config.yaml
arch: "crnn"
model: "CTC audio transcriber"
dataset: "short read English sentences (LibriTTS-R)"
train_examples: 26041
n_mels: 40
hop_length: 160
input: "log_mel"
spec_augment: false
win_length: 512
tokenizer: "char"
vocab_size: 32
norm: "batchnorm"
activation: "relu"
depths: [1, 2, 1]
kernel_size: 5
stem: "single"
widths: [128, 128, 128]
rnn_width: 192
rnn: "lstm"
bidirectional: true
rnn_residual: true
rnn_layers: 6
optimizer: "muon"
muon_scale: "original"
lr: 0.014
momentum: 0.9
nesterov: true
orthogonalizer: "newton_schulz_5"
adamw_lr_other_params: 0.0017
grad_clip: 5.0
steps: 800
batch_size: 64
epochs: 2.0
lr_schedule: "cosine_restarts"
final_lr_fraction: 0.01
warmup_steps: 40
weight_decay: 0.3
adamw_weight_decay_other_params: 0.05
Rows from block 7, named by matrix and row number. Each number is 500 + 25 x the weight over the matrix's rms, rounded and kept within 0 to 999. All counts start at 0. Numbers have three digits each.
# weight_hh_l0: LSTM recurrent weights (gates i, f, g, o stacked) (model.rnn.3.rnn.weight_hh_l0, 768x192), inputs 96-191
weight_hh_l0.337:465491479479459514470482473515469507473466520510502540524492471480488471520500525462498476505519468491516451555491524505490489524487515500541465475581482495444496475507501493517504508502500510532477526495465518502475497472511495460471497514494455496500523526496469496467485511469496431564
weight_hh_l0.338:503502479520522508541513514500499479482510511486504528506510496506575522568504489536524497523512485486500469494479494500528468520526503463494478545475465461473536502518480521496498527500497533511503483492533490529496518543554473500494492464479488532475453515458510486420480522535508536519
weight_hh_l0.339:458479469490535502507488498507503476537522506484494494509461495479500500490518527521496503533503510460518513519489481485507501494536568519538513479481497566532495500520477486478511514504489506504515511494494511481511441527537516477498478477520487518494488537495489533506497448525511551484
weight_hh_l0.340:476534473516534499517506540482497558522547509495509515521435497468531470511496491492519485506501492522514538502452468516515526514501509449526493493534524538530487470480480484523515479462548451505500544527537502517471445551551521511494519518528517506515523482536482468558512523523510578513
weight_hh_l0.341:496500489516528502521493498475494539524490504492505440508479479512487485467478513465487554482502502499539479498476498464473479493504474508476476517473510494502493555478429504480520489534500497511534515501478489501510493520517496556514517450528447544523562512500470503525493550493459489477
weight_hh_l0.342:513464506466481492471496473481506553483501501501540489477493494506493486476524488439501516488442523472476494493534516504515478520516493505513523480505507495488533541493513515470538485480510547511521522496525485501511481547522477508484517490500495461512471494493464533490503531510518492486
weight_hh_l0.343:516545489487530486480523516485525493462500472514489499486485489512546511529490514507508512515483480517510491485516536526510508478502475493511484503538541511456484534507477480493473527463499507522553495501503484490488511480493525543482529479497532526521514508500544497513498506505506532498
weight_hh_l0.344:473493480463536502478499538472504488495494521465503490489484482496512437478487469514531538532496496505528520493492521565490456485502538492514481513511502482519528513477460478469473460511498499472486532503509535498506486531466473462488496502499538483533516487557535464518488482549492541494
weight_hh_l0.345:490537504513545469472531480454565473504456517464533519598495511500458484503532530491492500467462481514464458478486508456471519473493514482460527509476498491509457474465490547492491527509480490530552491506508543508496483489497490448488522555483515509484513525526541472478535483492501478544
weight_hh_l0.346:483430504522503448516491520490493488532505501486523483541487490475511510468473542489493497522521485498492484514482478479512510517498510550506491487516497518502502505511503522492482488509483434512474490482502502518540499488516487483552483528467512526510497460516483509478533498504521520518
weight_hh_l0.347:492468508473513481477493450537503532496479468519536496507487499485512500511503484482497484535492485562526488519499472493525486510485515512501532502492500500492517503499483460504490499502487472539441474545511474508491523547486515519531523495455503478481506504478503481492486464446516499511
weight_hh_l0.348:477502467513524508493500480505511489482495487486509506454487523456531503485500490509510486509496473509510477499513494471537524459482493455499499542501496488471468475520534489524490542519536514509461484525443515487496485453537493483468473495454518510485515538511478504491477462576487516519
weight_hh_l0.349:514476476509465457506526460503492471529543481480444459562526529484484515490497519520512477503478511473499487535486542577523463469495476513534486507492494533551502507466486511451479476497507476515525487488530490539508476506497549500483493504522484469480494553496487487462492493457512542527
weight_hh_l0.350:501495478532497504494508522465494509484462442511479500486487477539494526506526487499528514469496505537525564496523473507469486496473500514495500455533496541537533491480484483498490534508496531512506504507480483531504514492486495509499497495476472514492510550496515548517449504495475460537
weight_hh_l0.351:498500491506507495511449462519464532528512510502493510466479491504469465535529479505468510481513446512490480494509510509468514500489514516518530492471495518520542503476509485497538528465501577510492510538518520494477487477516507478508512502469522526512511492467486550509499506515504440508
weight_hh_l0.352:509534497499484526505491525498521497498515532540554485465500511523516515502504497476515519517503520502471519491524495479462512482506533500459534535478503509530515527503480520493527472505487454475505512483457473488533458518534490477492488473503497474477497493479484477488474497520488501468
weight_hh_l0.353:433489557532552489514515544509495463500525480556490506465513438511518506488511520513458551490516516479514540493509477515498473510473506573537527481503513492475484514469462497505461440516537514535436502472485500508526475512528537488508550515489481517529488508534485468522508531537517535522
weight_hh_l0.354:477515509466490519483496492492526504526460497499525489467458533505496525480469498453501488517504499480470481512529452488477484500533495498464480487519504507490515505515525484492479482541481463497483499458490490472501486450501507465541470478447530554497475521456515488505516489510478536564
weight_hh_l0.355:513464502462491478552512500475508542464449461522475449522490475489466462476502475488512496526509477488509497506543504487507536491506507469441456461531508532492503547526533563470509498518515503489513513490511496494483523497535489478539488473458490505540499506524518527510523479484496507500
weight_hh_l0.356:537510526510500479479481516473544490513498494507511453457514516489473493484533489512525505490457481454510509507469546490515510512494504541476538531509544458494443478498465485507465527479473536511511525501491514543513491533508470468523505518495474517505553508494492492540501504487510489522
weight_hh_l0.357:539533472519497509479522492477493501487499480480485510553450523490537533470455501530531469492448476502488481494503480476491515489507477506520536521514490496511487494464481469480480519505538489497488464489487497491457531504504493499482481491488430464491483522507508526470477455521503483463
weight_hh_l0.358:479495479510462481528500534487520490483500519430529540511508498465473506480528546506466513495534450480483500476483479473504452505501495500509486498490490519463477500535523501466517498510515463478466468500542483485500495475480504521512505494532494499475524500511510482505509484506465457535
weight_hh_l0.359:559488513469495517517487509499453496459537510509519499487496497473485487512467523550493496494470460483504474485496506510519500496485536513516491487479461519516494510513451527520495528525483510504501497516451491494480517531519485471498501533459538516474475519527489522466496531507454497479
weight_hh_l0.360:485479507503518500514499486491510439561504476508504499507467537467480504466514531496508456506487494469501502479500519495520500504509496540468512531495477505514519500504480473484495519502544496486477533496468497477456528498426498495508506495499493476486512486500548493528467519514478516463
weight_hh_l0.361:497457510514520526504575507493498465503472502490511508472497523506470545492519473492490529510491534472526481495467527480479489485493506438504484441508522483507520477467481497525487459513516472497525495533473479508528547494469522480512478484495472472509501477511465503476451490509522490489
weight_hh_l0.362:500506498469496466483462470517498434510538501532503511559503514466521504517465509497511472511525506513546494518485499500497465465482535518517496507486449510516555495505468490538496499523548485430503509511473506505517524496449517503517521509449522461496509454475517545497525525537521504468
weight_hh_l0.363:489531513522465553475513520435537492529518506520512475543498510517487521461576500487485510487484452473528477507498530470494522447506553507535474531509519504508496478471509452512489474502540522478446523472516495517515516529464460497498498520485490491485515511496491513461510488482517542509
weight_hh_l0.364:473496498458511522536513461505540466461491499486509449487499471500487507478503491487469501512475539505477505513498510489454481497495468486516509480534507485445507482508489497492480478518494513465486430469479517540515468485486500498504529509517478513485478544494463508504490487543526499449
weight_hh_l0.365:463495502497507482503474503508504545480510499557498542506504487502504506483533489524512546503528529501471495496454489510514506495485469491504530499520542518468498503485454520475477515515506481503518512501487448502494485527486472488534471506532499520473507481524491493525495473518546497508
weight_hh_l0.366:490509504479510510452488464506476505536486512499542502501525490506531502519533480513483528501503487484466504491512495480459488536511519521512487498498514521462508486481516516480495498499539504482555501497510529485475532506505551505501482435479487461490553494491466500519474521499489498503
weight_hh_l0.367:468477495491540512521534479514543492474491492515494520449503480534478476453545535467506510529516498497536516441473516483521529507479525527502529430543494491515535476511496527495527486513492518499503511503495473481563521506508498490478537559496494454503498562548518468483495484477516494512
weight_hh_l0.368:521479493501484527526482504454468540537487530514500515493449526479507525487507476497507462516517442498475559497481524457500471500539571485508470514486484507526504486487531472504507532470543511486502542483505469513472491531532466473498508482478484499510492511497523503512484463513495540472
weight_hh_l0.369:519504487493507494478478528595509491489486482562532440495540480495545492497516449522482486503485442466479509521502538541501518494517496505435492503483546459477498503501519461544468555496509537501453503481473486500531476502491488514475511485506469501507459502521531512482485524484526526478
weight_hh_l0.370:450484532498489512527517463499522460484523492511486501521447480491514472520547508504502515489471551519472492453506541501535504474467504476508473466527482528483518502522476519492474494508527501486452535525531527519493569529468497482450501495485463549515547496471503533493539490543498495497
weight_hh_l0.371:555506507505532496504573557505498531429535502488493496533488501492453530518512516507519478520475510471522517497523536500512515491478495480470506495498548490488524475513491502512513523468492502535551484519488529476480511494485494526472453497485495520477488517471468510502468466509493481498
weight_hh_l0.372:483527450496499494469506528493503503500511512542530497514482507512499524528438491511482522562535488471531502489496488501491485504475558501504480470507508536465488532537454502499489490521503497504510541497528471493461521520477481502501465577521490539522459515514512498451484514537555485511
weight_hh_l0.373:483515498523519512462508477498514530492474482526490462454497478513443532512473514475454509472502525517518511491473460499506502464513529491509524476499454484508497508505491504482485480500539492505507527499492492469515522527496505508478463433518515471486493512484471509510473520521487511496
weight_hh_l0.374:542500509515504506495494525475470513507480489518472509492510507499478498539500525521455516502515471526479525492490517478535419524492493512492499514502530490520525487525477503494513472552519514540489536533456484457521508497517506519545501546484499493491521491570516493455498467510519500504
weight_hh_l0.375:594498526486474472498462439460519509517515485479503468573500489532493536510500496506504475513513463515569513507499541533514558472467526496484510497522480535506494492501483516510476449486456516480480487505465491491493514534495526473465516522507510538474552507466477502536478479504501490455
weight_hh_l0.376:503490502460502525535489485471539501513500469528504517502505510516487548449450533443488557483461439489463444499529496456484483523511473500491480515531505495483547487467499416494435475504534517504471499475496518527472541499464527495475534484501500470518483496476466524526529471510476464510
weight_hh_l0.377:500511487518496535531459474465462498509524479523472565531466507494519483478500489534515509496489496488479510478474571497503471497528484547500502503527513546511505511527482522480475518505481494496521487477521497468525504511458515502492551522531500484492464484468467503530513497515509494528
weight_hh_l0.378:477463515547554503472486473528525540511469462546508542504457513526529508499505478495469512491519479516501464528504474484495481498526533470489495486508514531501463537483490467509485514516471498496488477485515509470500538512495515523513513487528497515512530464519521514479512499497514564458
weight_hh_l0.379:513522490473516493500559481499474520491452496542499496493508496480511509492482574524503489497494505494508497490511490508487540479495488531513493504484493472518505482470513495510461528495507498487473503479479486522497489521494497537532525485519548503466483494525522547548461518537477513516
weight_hh_l0.380:516512476532481558495514505524567471544512458562490506534486537525488558500509482531525501511505549522495506499484552487470514463496526476477502514488501497547508552523509495479491511493489496499516537463487523511486511548546504501487480493430541507550481519500545518490533534472444533474
weight_hh_l0.381:465524454486510474460506511528509542534504508498505513505469526535479509543497498519466482496470455489455509450534499486475509515452494510521494550514508500492530499486514496476497491481499546504506478452494530514496481500537498490483523527448503509502483466521500495470496541537387498492
weight_hh_l0.382:503508488470527454509505483497523492462477519504471505521516536509483488525512517494519506525523488513500517508484495473501486507517421524492539483527515493522428484509483466504469554514505497528512499534461499465483498497486478474490501517535514482462534522504509486477491496482511529501
weight_hh_l0.383:481481522526472527507479538517503493494506513508512492491489502540511498507507542518464505502472492526467506501499490476497519507507450480493496482504455524471516529522476485485484498486501514532502495460495479515506483485532496501513521530504467484539496452533506530491498480497506477433
weight_hh_l0.384:513512505507479489497536551445490482509465518475501535502457521526495521453518528481486495492508468490537489510481521542495472500485526494482498519511505479538491511535476497501502509538524521530499529501509466461480464522518499517466549508505519506503521470498488505539487492468503517515
weight_hh_l0.385:509479505499522482571493526507506483491509461504450491485562496481565504482519479515539516484491473501488510482487488503503506475485512528534488490477513510480482502493517488485486512534538538502502446499450488504489529508471525544466487476475523467497433510525507533522519526493513510502
weight_hh_l0.386:464490481491509525554456504469522480485489490510524482511518460433513504476514496485496554469466492485514503458505493492502486558519513504502526481526518479515469506534501524517494464486490527527496484509532495507480483547503502496497513493527528494500542511543494528506525508518524505535
weight_hh_l0.387:503530493471482498507502515493523488514532516468503516501473490476467501494511523491471483497502528513538519515493482476505499527496468515535521482490509506513490489471524479487515479488491475464498523531508541515535497541477469520477380483474483468471508467474454520496531464509489492551
weight_hh_l0.388:476508499515519506518513457492471529466569507535512511509489520495497519463501503497528525491534499529505485484496520505475552514500535533494475482503471519504497444530481460495492514498515524536524499473482488496477506533538472498530509473488492465494497477511475531500509512527452497460
weight_hh_l0.389:491491472548519467495485494474540492505484485540485512509519491483485500531477494497525481491503519496522500507491500506488457497509410521469489514524494495509506532511507509531529462478515507501504532521525522487452511442504533455494471496516463494466497489501477491523491545495477520494
weight_hh_l0.390:443488458509475479468524510503443518479514522150506532524480482487396468501480481512462499522450491466484469466499447511465497499495534450513501504492480489491473540512536537472524507463472421513516515500490492485484486473505499498493505516511581510504508490512507456484574497514514477504
weight_hh_l0.391:436481504541532539545444499511384508495514482507451561500527506536468525534425501542500489495520504471481489504512514515448489499509505514502532489521479492483512527480491509526460490491558493534534497494482470485527488442466492500487550523507469484522516492482545539499473531477457526461
weight_hh_l0.392:467502527539500499493473458438481487511527479500479505497519480520491525501525456498488464472490485489502530498541504481476487553509508467494562488489523519496486516521521537509517517504562487540458467481497531489503540498498492479517526499537510470481488500480492482523478561463583484485
weight_hh_l0.393:516522492463498496518505488513573484513493479504459480552536502498508456483503522479526494492517484515505485483462510487489474525511495489530501499470502530500499477468495536545542486510528517498508499519477533537491476488497497456472511542510473463522540503485540494519495505468488486506
weight_hh_l0.394:485511482480492486564491482486524482527503521549487494489493499500504467511492440504512485465484563496494531502550475511496520515514526455471499531492489507517500495486491502463504495534508513489529504537493499499528469485474522498489524531507504507491515540520502486516509499503500522477
weight_hh_l0.395:539467470467483479496547513484562472548497549483516520496496524477493517550536492484513503487493510495550502485500526477564500528509467535540482502489491466471522517468468529500484518519495523468473487498465540524504479538493508513516524481520441527503493498523544456510482539537489507519
weight_hh_l0.396:480517515512514490467523504521476465529494485529485511472498539512504472479491489544480527540490487517519503496488453533521532487485525502503535466481460503497516479545491562512523492493484497493489468506511479497528503530457510534508475479506497484508518503468497499473540485495479473519
weight_hh_l0.397:509513525462488494499519467533488474459501496474491471477495497499508526513480533538494522463506493531508510501510508487520516527498478523474506530503522472475535477482512480493506511560461488480505501466496472506507452514482501476528474476482463531497475514493500462513464479467513520495
weight_hh_l0.398:470496486509543475506490538496430493469502515504485509459509516481501525519442508529446498448502522496527516550495509504456512472481531503473529518506475485482483529515494466533478526490545524482549524507522516506514513465479485507508504518489479488489485485511531464459498548478460484511
weight_hh_l0.399:448509522514539504510508531500501522482516495496503542494437488499514520498495516468524531482520501467517513551533484496483494538489493500536514541486481539493491503501484509497504503498496490504488482450483505495466496488508496483515526487483505475524481477521497520467466513527499519452
weight_hh_l0.400:502506508491483492460488499530523545507507512541499496482480513514557529514500497521509478467491482490479518498516585499525484487482482512477448524478531543472526494466483489501505484480480538483544493498485516477459525544524482512517504494523497492523510493519509500511528520534490479472
weight_hh_l0.401:547499528501463483534490489508519530516490504485499485459488491459507520462551512548466521492432459513517484512540502488504503544498552516495525531502491504480512514484499509489486501498466498592495507495520473508514463486521442510492506508507496500503511525526467478521518489524495520483
weight_hh_l0.402:519471493449509515494498522545519492521526497513491508480512519477468472471527482499511479470484495504466515448470482489515489459500522522500498511485502487492485483515513509481517533524478443456530494473480476443488471501524487474504583508534491506497486471516504518535545509506509511508
weight_hh_l0.403:524462513518491500531507487498491531505490517482535522498522536518498445483542493503478486493477470503474504465513471556530483465533509481523537494562532490476531536485535528517508508534478520521492497485485460513518511508485490467545480505459478462491485491494506514479474487526495489521
weight_hh_l0.404:504516512508502488503501510551488491506470484524527485484534518510486518500509479488494518471523515494504460503550483516512518504506449531487482520494490442487484506455516537518513476496501478520478500524550501492489517486452480487546492471502521518495481516459472489444504506473523500516
weight_hh_l0.405:482484485488540524503469518498530432533515484481479476522523495500537508467494505518508517519502458491537521520486497501519470526503478546525501502515479511523497519519491505498490527507481452511484515487511478449497511510487464507520462538512517499493492513515472518478519469447524501541
weight_hh_l0.406:567479480501456505492478534494509528452478515338492503501508516449454482494457489532499530528507515494513468468501453485509497450514488478512490480487498506505516495507497488495534498489505510520542516493512472489515481484503522530508484479536507520455458497504484516509495492511526467446
weight_hh_l0.407:463537519489475486503526521457499477478517503510464490575512496513523464515526483504498501479491447491505526527507485524494536498500502511487517518520515503504494497493558515494466498517511498476504478494490482494477491493529469495492469450527497484496508491455482482492479510510517469547
weight_hh_l0.408:483496481505527506511467527471522478529508476487460513528465512484541526530524497531528505467494502478470461507513522464475461490512516464482508484493465493471529499507489460482526508536533485468481516532492496486480513516490471509484513487530520497514506486478498505465486461480502516497
weight_hh_l0.409:502485527519523451507496490532467510505505514507455509526514501469505487483523510533507527505502557515466510480486568494531531504523483532488512504485535492514478512512448475506491487488493460492520553517487585532524500418450469495500497509514465516470537506516520448494460510500486488498
weight_hh_l0.410:509528492489504501498476484523490520511475481524540495515497536502467496505488496504500511545501531502508457512466481496487478508526496523477498485537504487491497520514497512489516511551530512499491507504441506503540496473500529498518496471501520489519523508498482500479495495485498479511
weight_hh_l0.411:498506485507527524491482487478488509484510509537497538515499512446470468510485480521483458502460513479504521517480489496510523495506494505498507511501511524523497488495498487522545454487486509504534492526536476514517490499523533520506502481512496507509498505493493499505470505487473457505
weight_hh_l0.412:519508534528477511508518502505487471554505457504511506514447490478512484487496494532534490484501549511503466521546480504501525507478555531488500532473488489478501498527463458495500498510487471509488484499454499495506472525502502536505511464487504503494518548518535483505497475494506561472
weight_hh_l0.413:487510530497518528508503489488514536494525471508473484536484458504502534524545494536505491507524513484529482482470493495503525494467484476551485514485493545539540529508484480421517461512525488515541517502526486503514507528486489502490526559485512502501498480492474535512515493506499504515
weight_hh_l0.414:508536512480486497481472511495510502490487472483506523497472505512502511492526460510490491486481466500490477502486534434521503455502494509552486477485482512501528504481492461518462470489495516467521534490551517542506489499469497492489533437486479500501484489538504472526541517482469438513
weight_hh_l0.415:487497505472475518489472506528428484482528517495482476536485514466468455473516494460494461534516550480528541521471496450518509515489526532485478517493541521510539511499498495480517521508534506488485522506456487471524488508501497472487493526533475470470511476501463454539514521514490530479
weight_hh_l0.416:474491489534489478496483489519528486493510475498494558496502508501486521460478514526519522499502485527510506500497500509506458526481509477517512497520510515520524462502476529506514536504503502482486492473487498488520482532480503492462526512511470468463507482527473520496504514532510506549
weight_hh_l0.417:518509459488440514496529485497530548494469517489510502491491506505503529516507548516458470531493485493432499523529512522502470501504478517490481520472451574502518493472510494474498551503494496532521521507443464494486469508478486519509508522517479506504535471463487522510491474494521531474
weight_hh_l0.418:500500497481489526510455486517505497505512493502492470490525519506501497504502515521471485508540488534536512462464530502487486487514506480513505528467535498506490494478528494531514471508514529520499467510502511488536464495478482521510520508511550523499483515496517489528582510467517506546
weight_hh_l0.419:518512527493476473521510436495503512531501506527486496470566499480496473528518512530486542514493527482488503484491509543471489472522529502488504511499498486509510464542527477543516493494525476470499520485505480520469506452523500538513475497499527498495489516496508511502485507498471491476
weight_hh_l0.420:487517493522476473514489558491496507501545500472487504496481494516471487504482535503473516528504486499509480481461510510508533520502464485475522506474496548490532516539462517549483508506475462500507513508509517498516552500514472514513494510447462502508514503488463505496501527535496522467
weight_hh_l0.421:502489507507459489487493528454528490513500505525498519488485529497486499494504513505483486470480465497518472447497512529520475521541507475468501517448494509468514490516510498497511477490495534513528502494526504484481497527493525520516542508463461519463481501499503510506506497481519493486
weight_hh_l0.422:494529506493538458471526493435490540499494500563478512457549458512499520490501439514513481497512447463517498477510515562478464504521516504511485503510534519503502517494498534504502549443492531478515507470537492483491493454515513548484514477517496497502522480455479497514500526502522446475
weight_hh_l0.423:489499505495462502483519532498472467478540497478481475545523489491529481526479475531500514499520532493486518498491488498488504470507464510481563486524444506504484471485552523486484464515496493451568479509485528528530503512455507508491463471486517466504522527476440488549506498463545483485
weight_hh_l0.424:503533551526518507519518546503471521500506478536488491458491453525547494474532493502461522462505483496535488513496527494483506501532520465501545501467492490463503491477505489501507521445484471471487488523484534461497477457513485544489497445502493487507512541498524477460519535533528533507
weight_hh_l0.425:497486483513454485472506518534496511543484523462509488467484480492510503490482548492505501503525490495494516495522486486514522480547486488514445507512460479527485508491491538517536462527462481500443518492538495526473446464473463541453541520500566526500488470509511515508525514461512529473
weight_hh_l0.426:493499478517490542511511501483497499466491500507482519510514477476505474509506471521514517526493475511536495501499491448523548504515531532494514501459512493463487487539490506472490548495479541492478490505481519479482464503475485539503532480510475487522504518496494537500532491470461522498
weight_hh_l0.427:465485485497510462522457452525484472527472495506519514520478436483476468472509522489487457465548471510464473472491568497464496516483546484497491515533481494472540498497506484524496476524511534470507525490478503515482525519487505499486496509510514505496503536462531503481473502481472483486
weight_hh_l0.428:491493509482508484507509480521554521524497535518488496449447481485516506475467499524574511495524545483514492518494496497511506514510433475490443490527504499523497469534464530502463504483500523442463481531532512518515466470506463453488488508515497503483469487518487513498476518516452473475
weight_hh_l0.429:523537511515500489508477460506503487507503512473493487470495492509495492514460457460496492483509551540497499500514533485469507520462502528537498492537526498496501543544497493508472516473468498509522484516509538509464482511490464507467499463491527515489532479502515499518425476515485537487
weight_hh_l0.430:474503516506527522488534515486492500511491528482501520473512491489527482485487543524501527494458520509464521497517506493513485486507518500490470518478481477460525498557549486479528478467520498464511483521524477445573473465483519471491464514498504490531483487525498496520528507476474453483
weight_hh_l0.431:501522502464538507484483502501521520505485493506535527488483498505503523479531538494481483526505509524504494517560511495501492520497449492544418513502479506488514491506482489514480462505470525512525465475511519487481472475495519471473490536478507489501474497498490482497523503490528488509
weight_hh_l0.432:489485449519533504521470469475480505460527472471470472499497507532529491518472529514517527478479514534484511558507510522529512467510493522437539534523490546513507496496467519455508501505562502484472514508492500457540466492517500512494509521515503505513549471486481492519541506508473544452
weight_hh_l0.433:519503496488478529461497512473482475493511512425525510513501514477483517505503506503486481506555503511501490482497535520506500520508509515536490525532480505513508471510518490497509518494492483480498507512477504500473495515475474452518504541506482491519489485485486470509497530472515486489
weight_hh_l0.434:528509504476470497488473523529506481494501491515484487478507504504519497500497497479520515498511474473487529456491492496491464494497519509496515500508474464544543489483531478482495493468527523465490490507492506518440472505519495464498496492487522512478496504514543449540499475494466508472
weight_hh_l0.435:447486505517511479500505493517500497492471460478494467492502483531517494473458504509501512511506459516463514511486505480521469527476472574487478520506504494499522452525491511514475515498526501468482471493481537542529521519525537531512502520506482487505504510537465486522502526535488506533
weight_hh_l0.436:514496493485483480508492530505547482514426498528568463483535501495505508489526519523504500505507540508487528546534511479530558509473520486441487488521502464492502502554510475488511528487448505474508508498541497513524491535502509448508466475439518458490563507502529498512478478538460509472
weight_hh_l0.437:465502504496514502510471494518466516478519498510449522505493467507502496517460493487487493491533513485524466490529485515471499496501511476527469457453519500525467504500485504474502509519508479576495475457481505459510501517464480489523532507520504506523491521512540502520487482473467460497
weight_hh_l0.438:473495541514461492494486471452427518489529494471448459507461494528502531493486521511470499528512529516506521538526467544543508489509446475511508462470550502546480489518493538500477494477497527487475498497465523524466470472493491527490482551493493554471469546481489523504495465513548539415
weight_hh_l0.439:477488480495491520494482520463523492454497509472487518524465513509474515486510460524497502476518532484481557477531466517460477502512474452519496481526514516515479496490497519446475510496510511498467484472471474491542506482540485526476517532499476514501513531530494520536487482562511497501
weight_hh_l0.440:504518477475503472489495509511513481510473485526454527484472500511484514473485479527549509467486489544506479481544491457512506474489507506481520513486505522491476504481516471495560488512523477519519523466487518511488481492488502517498486498469534515506514506512488498496520517503522495500
weight_hh_l0.441:513466464484488513458509468505452474490515488502499475461497511476505511469502512499527476530494516505479476467508545460497462523485495506476490513469507513443502485497483496521494502538482466494480515480472512482512477479502415473499517508523518509531458507521512512503513514480489488498
weight_hh_l0.442:503503464520520509490480494534497493526546489508532511461482525482466471522505508497521459461515495507479453504515511475485508512523525481505511514468522494496465492513512468519497529498473464526520515501523525487501533485451475527498526526509512494528530486498481518527516510501470443510
weight_hh_l0.443:501514471519510485522501502499480512523490533523468494477523481519500490516522504460472486505525534455496449495528506502513506532516468503478487511503500490458537457512487546496493504465443542459517510481519512514491501478497506479516492500499504533483527513506489469458484513518505489500
weight_hh_l0.444:522481504481540531481529526516515493464515471508535474524520493490491484478509454487523551509491509535500506470556490452505502468515567516511531491514516501426470477432472515511521456536471459541459492537515499496561479550507446520504542409457493496507502504493526538550464486460499490459
weight_hh_l0.445:543530487510542518496495489496499479523477541512476491465523524480470507497467537512493536513484480504525515491486494525495494489451498485526470478538498519472473524505514533498505474485482508509519484519456457497458511519459463459511529501523476526512525499491509514509518558498525538492
weight_hh_l0.446:488521504504520491484464537465500527491517478495458552485505483489489504503486490536532507487497498530463497495532480494526510494504526538486491475516514503502526513496475459488518522495508487504556506490522494499539528470448481464483465513531499485496527501513552475512476509493504522525
weight_hh_l0.447:490529520516498486501536584503421516534458492506465511485571469488524466504448532512432480513485536506493501550538494507468513504500474493474509490475513434524444523483566533484500510508491530518521488494506555546481476474507532535513476547478501487494480527467506493515484504481466493586
weight_hh_l0.448:507483538520526492520471492522467474482538511485480549493522515477500534494496540542530510489474473532521494489519496529478495499492487536506481436503506543483530491481520508509518517491511466538501507471483507490529504479510478470508474472494505448528515457535507505501499503484493513487
weight_hh_l0.449:543514492541508489498505523525558519493562514534457505519508481480517479466500500520447520524498479535493522502479485444459501490490460485482516483464480485522522483509488468477530494491487552535518461496488477539507504505504496538499498470470515516474529461538531466498532484529494519468
weight_hh_l0.450:512467498498476480544484487501527540489508493498514460500491530499493482506447501468496515465492474493515541487500491488509537491490473495532496501494496508543466502531510527488491529482476480488525487495517502513493477501501497494509530508548451507535441500484550531537511489482488480466
weight_hh_l0.451:526467598475554493535469481521473471527531480978508477470507467510633500526479472484459548517486481501513491513541549480508521480486501463515486473486495533493492489490470502505424483518489628467475488566489553493508520537529495480507529519504425462535529494550529552521488521542535566458
weight_hh_l0.452:492453519469532529531517505534488520512504473478495490476484528469509501473483509507516527490513523534477508475481464468504514480467485524499550504471526496492531508494488466495496509480494478512488489493512513511454501459519487522501550464511516476492501523473519501474494504493522487514
weight_hh_l0.453:515495491510478521501456486499503483531512498507510485527487517514514510511533504490507527488499459487528509504500488558511482522489484508455531514525479535532433518458486500477508479535524519500516491485481510511500509526511497475497500512517532486490493478495484489518525551472466487444
weight_hh_l0.454:515476481549531465514502516492469497458488553497473475488500481477497532501475507500497518527500500471502513491495511507493508494531509520540509487455484514515515534528486482529509497498486505460538501547509469513531502526513476465440442524512503504514476435521517508544537501510480501519
weight_hh_l0.455:493515503468536524473508502551506526512509507535540463465488519511517482475508577492533522527506482508518472489487458442501501539459511511495489511453519488503504508473505482509503488531518486499522498500543472490469479499534519490515503500544519494520522515525491461496482507533533494507
weight_hh_l0.456:523526495525503487517535482531546502532490498515540502543456504499526565487534552565538517482503492523503495469489540477521517512453484505537509498495481506473526561477475479468500537502499527520504483521499497490485497538522508482526508498520492476509466482530477526507531483553470569489
weight_hh_l0.457:496493491543496481485489512498512464495513497481521483507508523509513508465468498525511494496483546514507524483507509498500514503519516529472520471518481505472520547491501456480528536484566529492542529489505505510487479470526458489486485515514514530513492475514537507521505489493501514519
weight_hh_l0.458:488477492515506498519516496489495501482512464505475521461471445502450512452465525464470515507521489499476511550557485533513445518516515489474515510490499498493528508469512519506526491488515488513470518461488506527480458478485516464505514461466469480540517504477460457485516496504511494500
weight_hh_l0.459:543523501492468491502503492492576509489511497497523486498484481489517493502474471518494500479479512518521503470505458493470495510498496556533494542481497489504507543512507494464523509542524532469504486506496540527486510478497491551480513477525503517445505498505511512512480465546502505473
weight_hh_l0.460:532520495528505513496528504492488524468518527482516481510488531539499490526505510518574512507505515547519485489473536549506532516525528529497527520513524539475507553476486519489500506498502511520521534559515513540551533497485484479485526504561444492501513456478509461545513521489506516423
weight_hh_l0.461:498500512520489508513547493512506489492498521441493461483503478514500489514491503471511455494527503510482501472526480581500505497550514492530522547517488522503500492487505485521483483474483489506475499480510540474507518479526507503499490478522472508480464534475427506476511503475506465528
weight_hh_l0.462:474513468508541487513454540496578507495502528515517516515511480503511507517483552471509503502532461515552486496504477416519528481484558474535513484504471520468513480477499453492472465513451465494537478469517454472491476521490471448499521518496498471494506537511552471526514522478496502476
weight_hh_l0.463:486499508482477542492483484458512517448518515511476458511522544508489479477499514532520497467483506503484479498507556500539509512495493494497525469463499514493500467456499471494517459514486515514530461522485519466491519498517525514511525487517509490488492502495482503493496533481481464505
weight_hh_l0.464:555485531470479516503529522517474519490538535498466525494530499516483495474470478486492483509519531492440564508472526492461522473501495450477520504520473443518487513472494493503487480505495525503515513534488490492456537470521497463498498504552507475493497522520484424501476489547501514516
weight_hh_l0.465:488516520483494523500498526507512497485495468492483467493469502502519497538516493529517489557514533513487521553504495452484522529531458481499530457509477497511523482514493538515460487500475491471502511506524491512505470507482509463524477502480540520528481494448503517498511461474494472480
weight_hh_l0.466:536473522495497525516460507479509463468492484504532482474512488457532467488513509479480505537500437496486513422465471572508459508545493516499534492473513491507483475523490507500520461494548519435530496474488503487523485483505512532501511522532507495488527474506499486474491477516499502488
weight_hh_l0.467:493530485500439509508496528499531513490494518519450498507535522522515516473496469452515525533483520471526494464498558487513506534484473463468514495499562480570528493499533499484479468473525515532457514498528472523505508472498505527493486517535511484462490489507506449524522496512479488465
weight_hh_l0.468:486497499505469440486476504527471512487518493519507461478467505494535484487476500484486487488538512539531486478493474503498480509512538476520491486517496536495486552511520508478514494467481518483504491499494497486495501501517518470506497506523458494497505513485477514545469510481474517494
weight_hh_l0.469:495480505519505519518497494531453444514514504508470509489515559527509478464475481530470486458537504474454521488465503531500525488512502460503497487506504536494501499487504527523479506467485465530514497499454472484512508460501500508485476505463501551508500505479454500497510444480477523503
weight_hh_l0.470:525511497515469514502507506470482522497542514501515466467487525487463530493492543504515519503517498517512489523491493520504521527511496507497472500538506514505496476516500491465499494468487520483467530525531533500499485437477497504510497461526500507507498475503506496508482491468500477484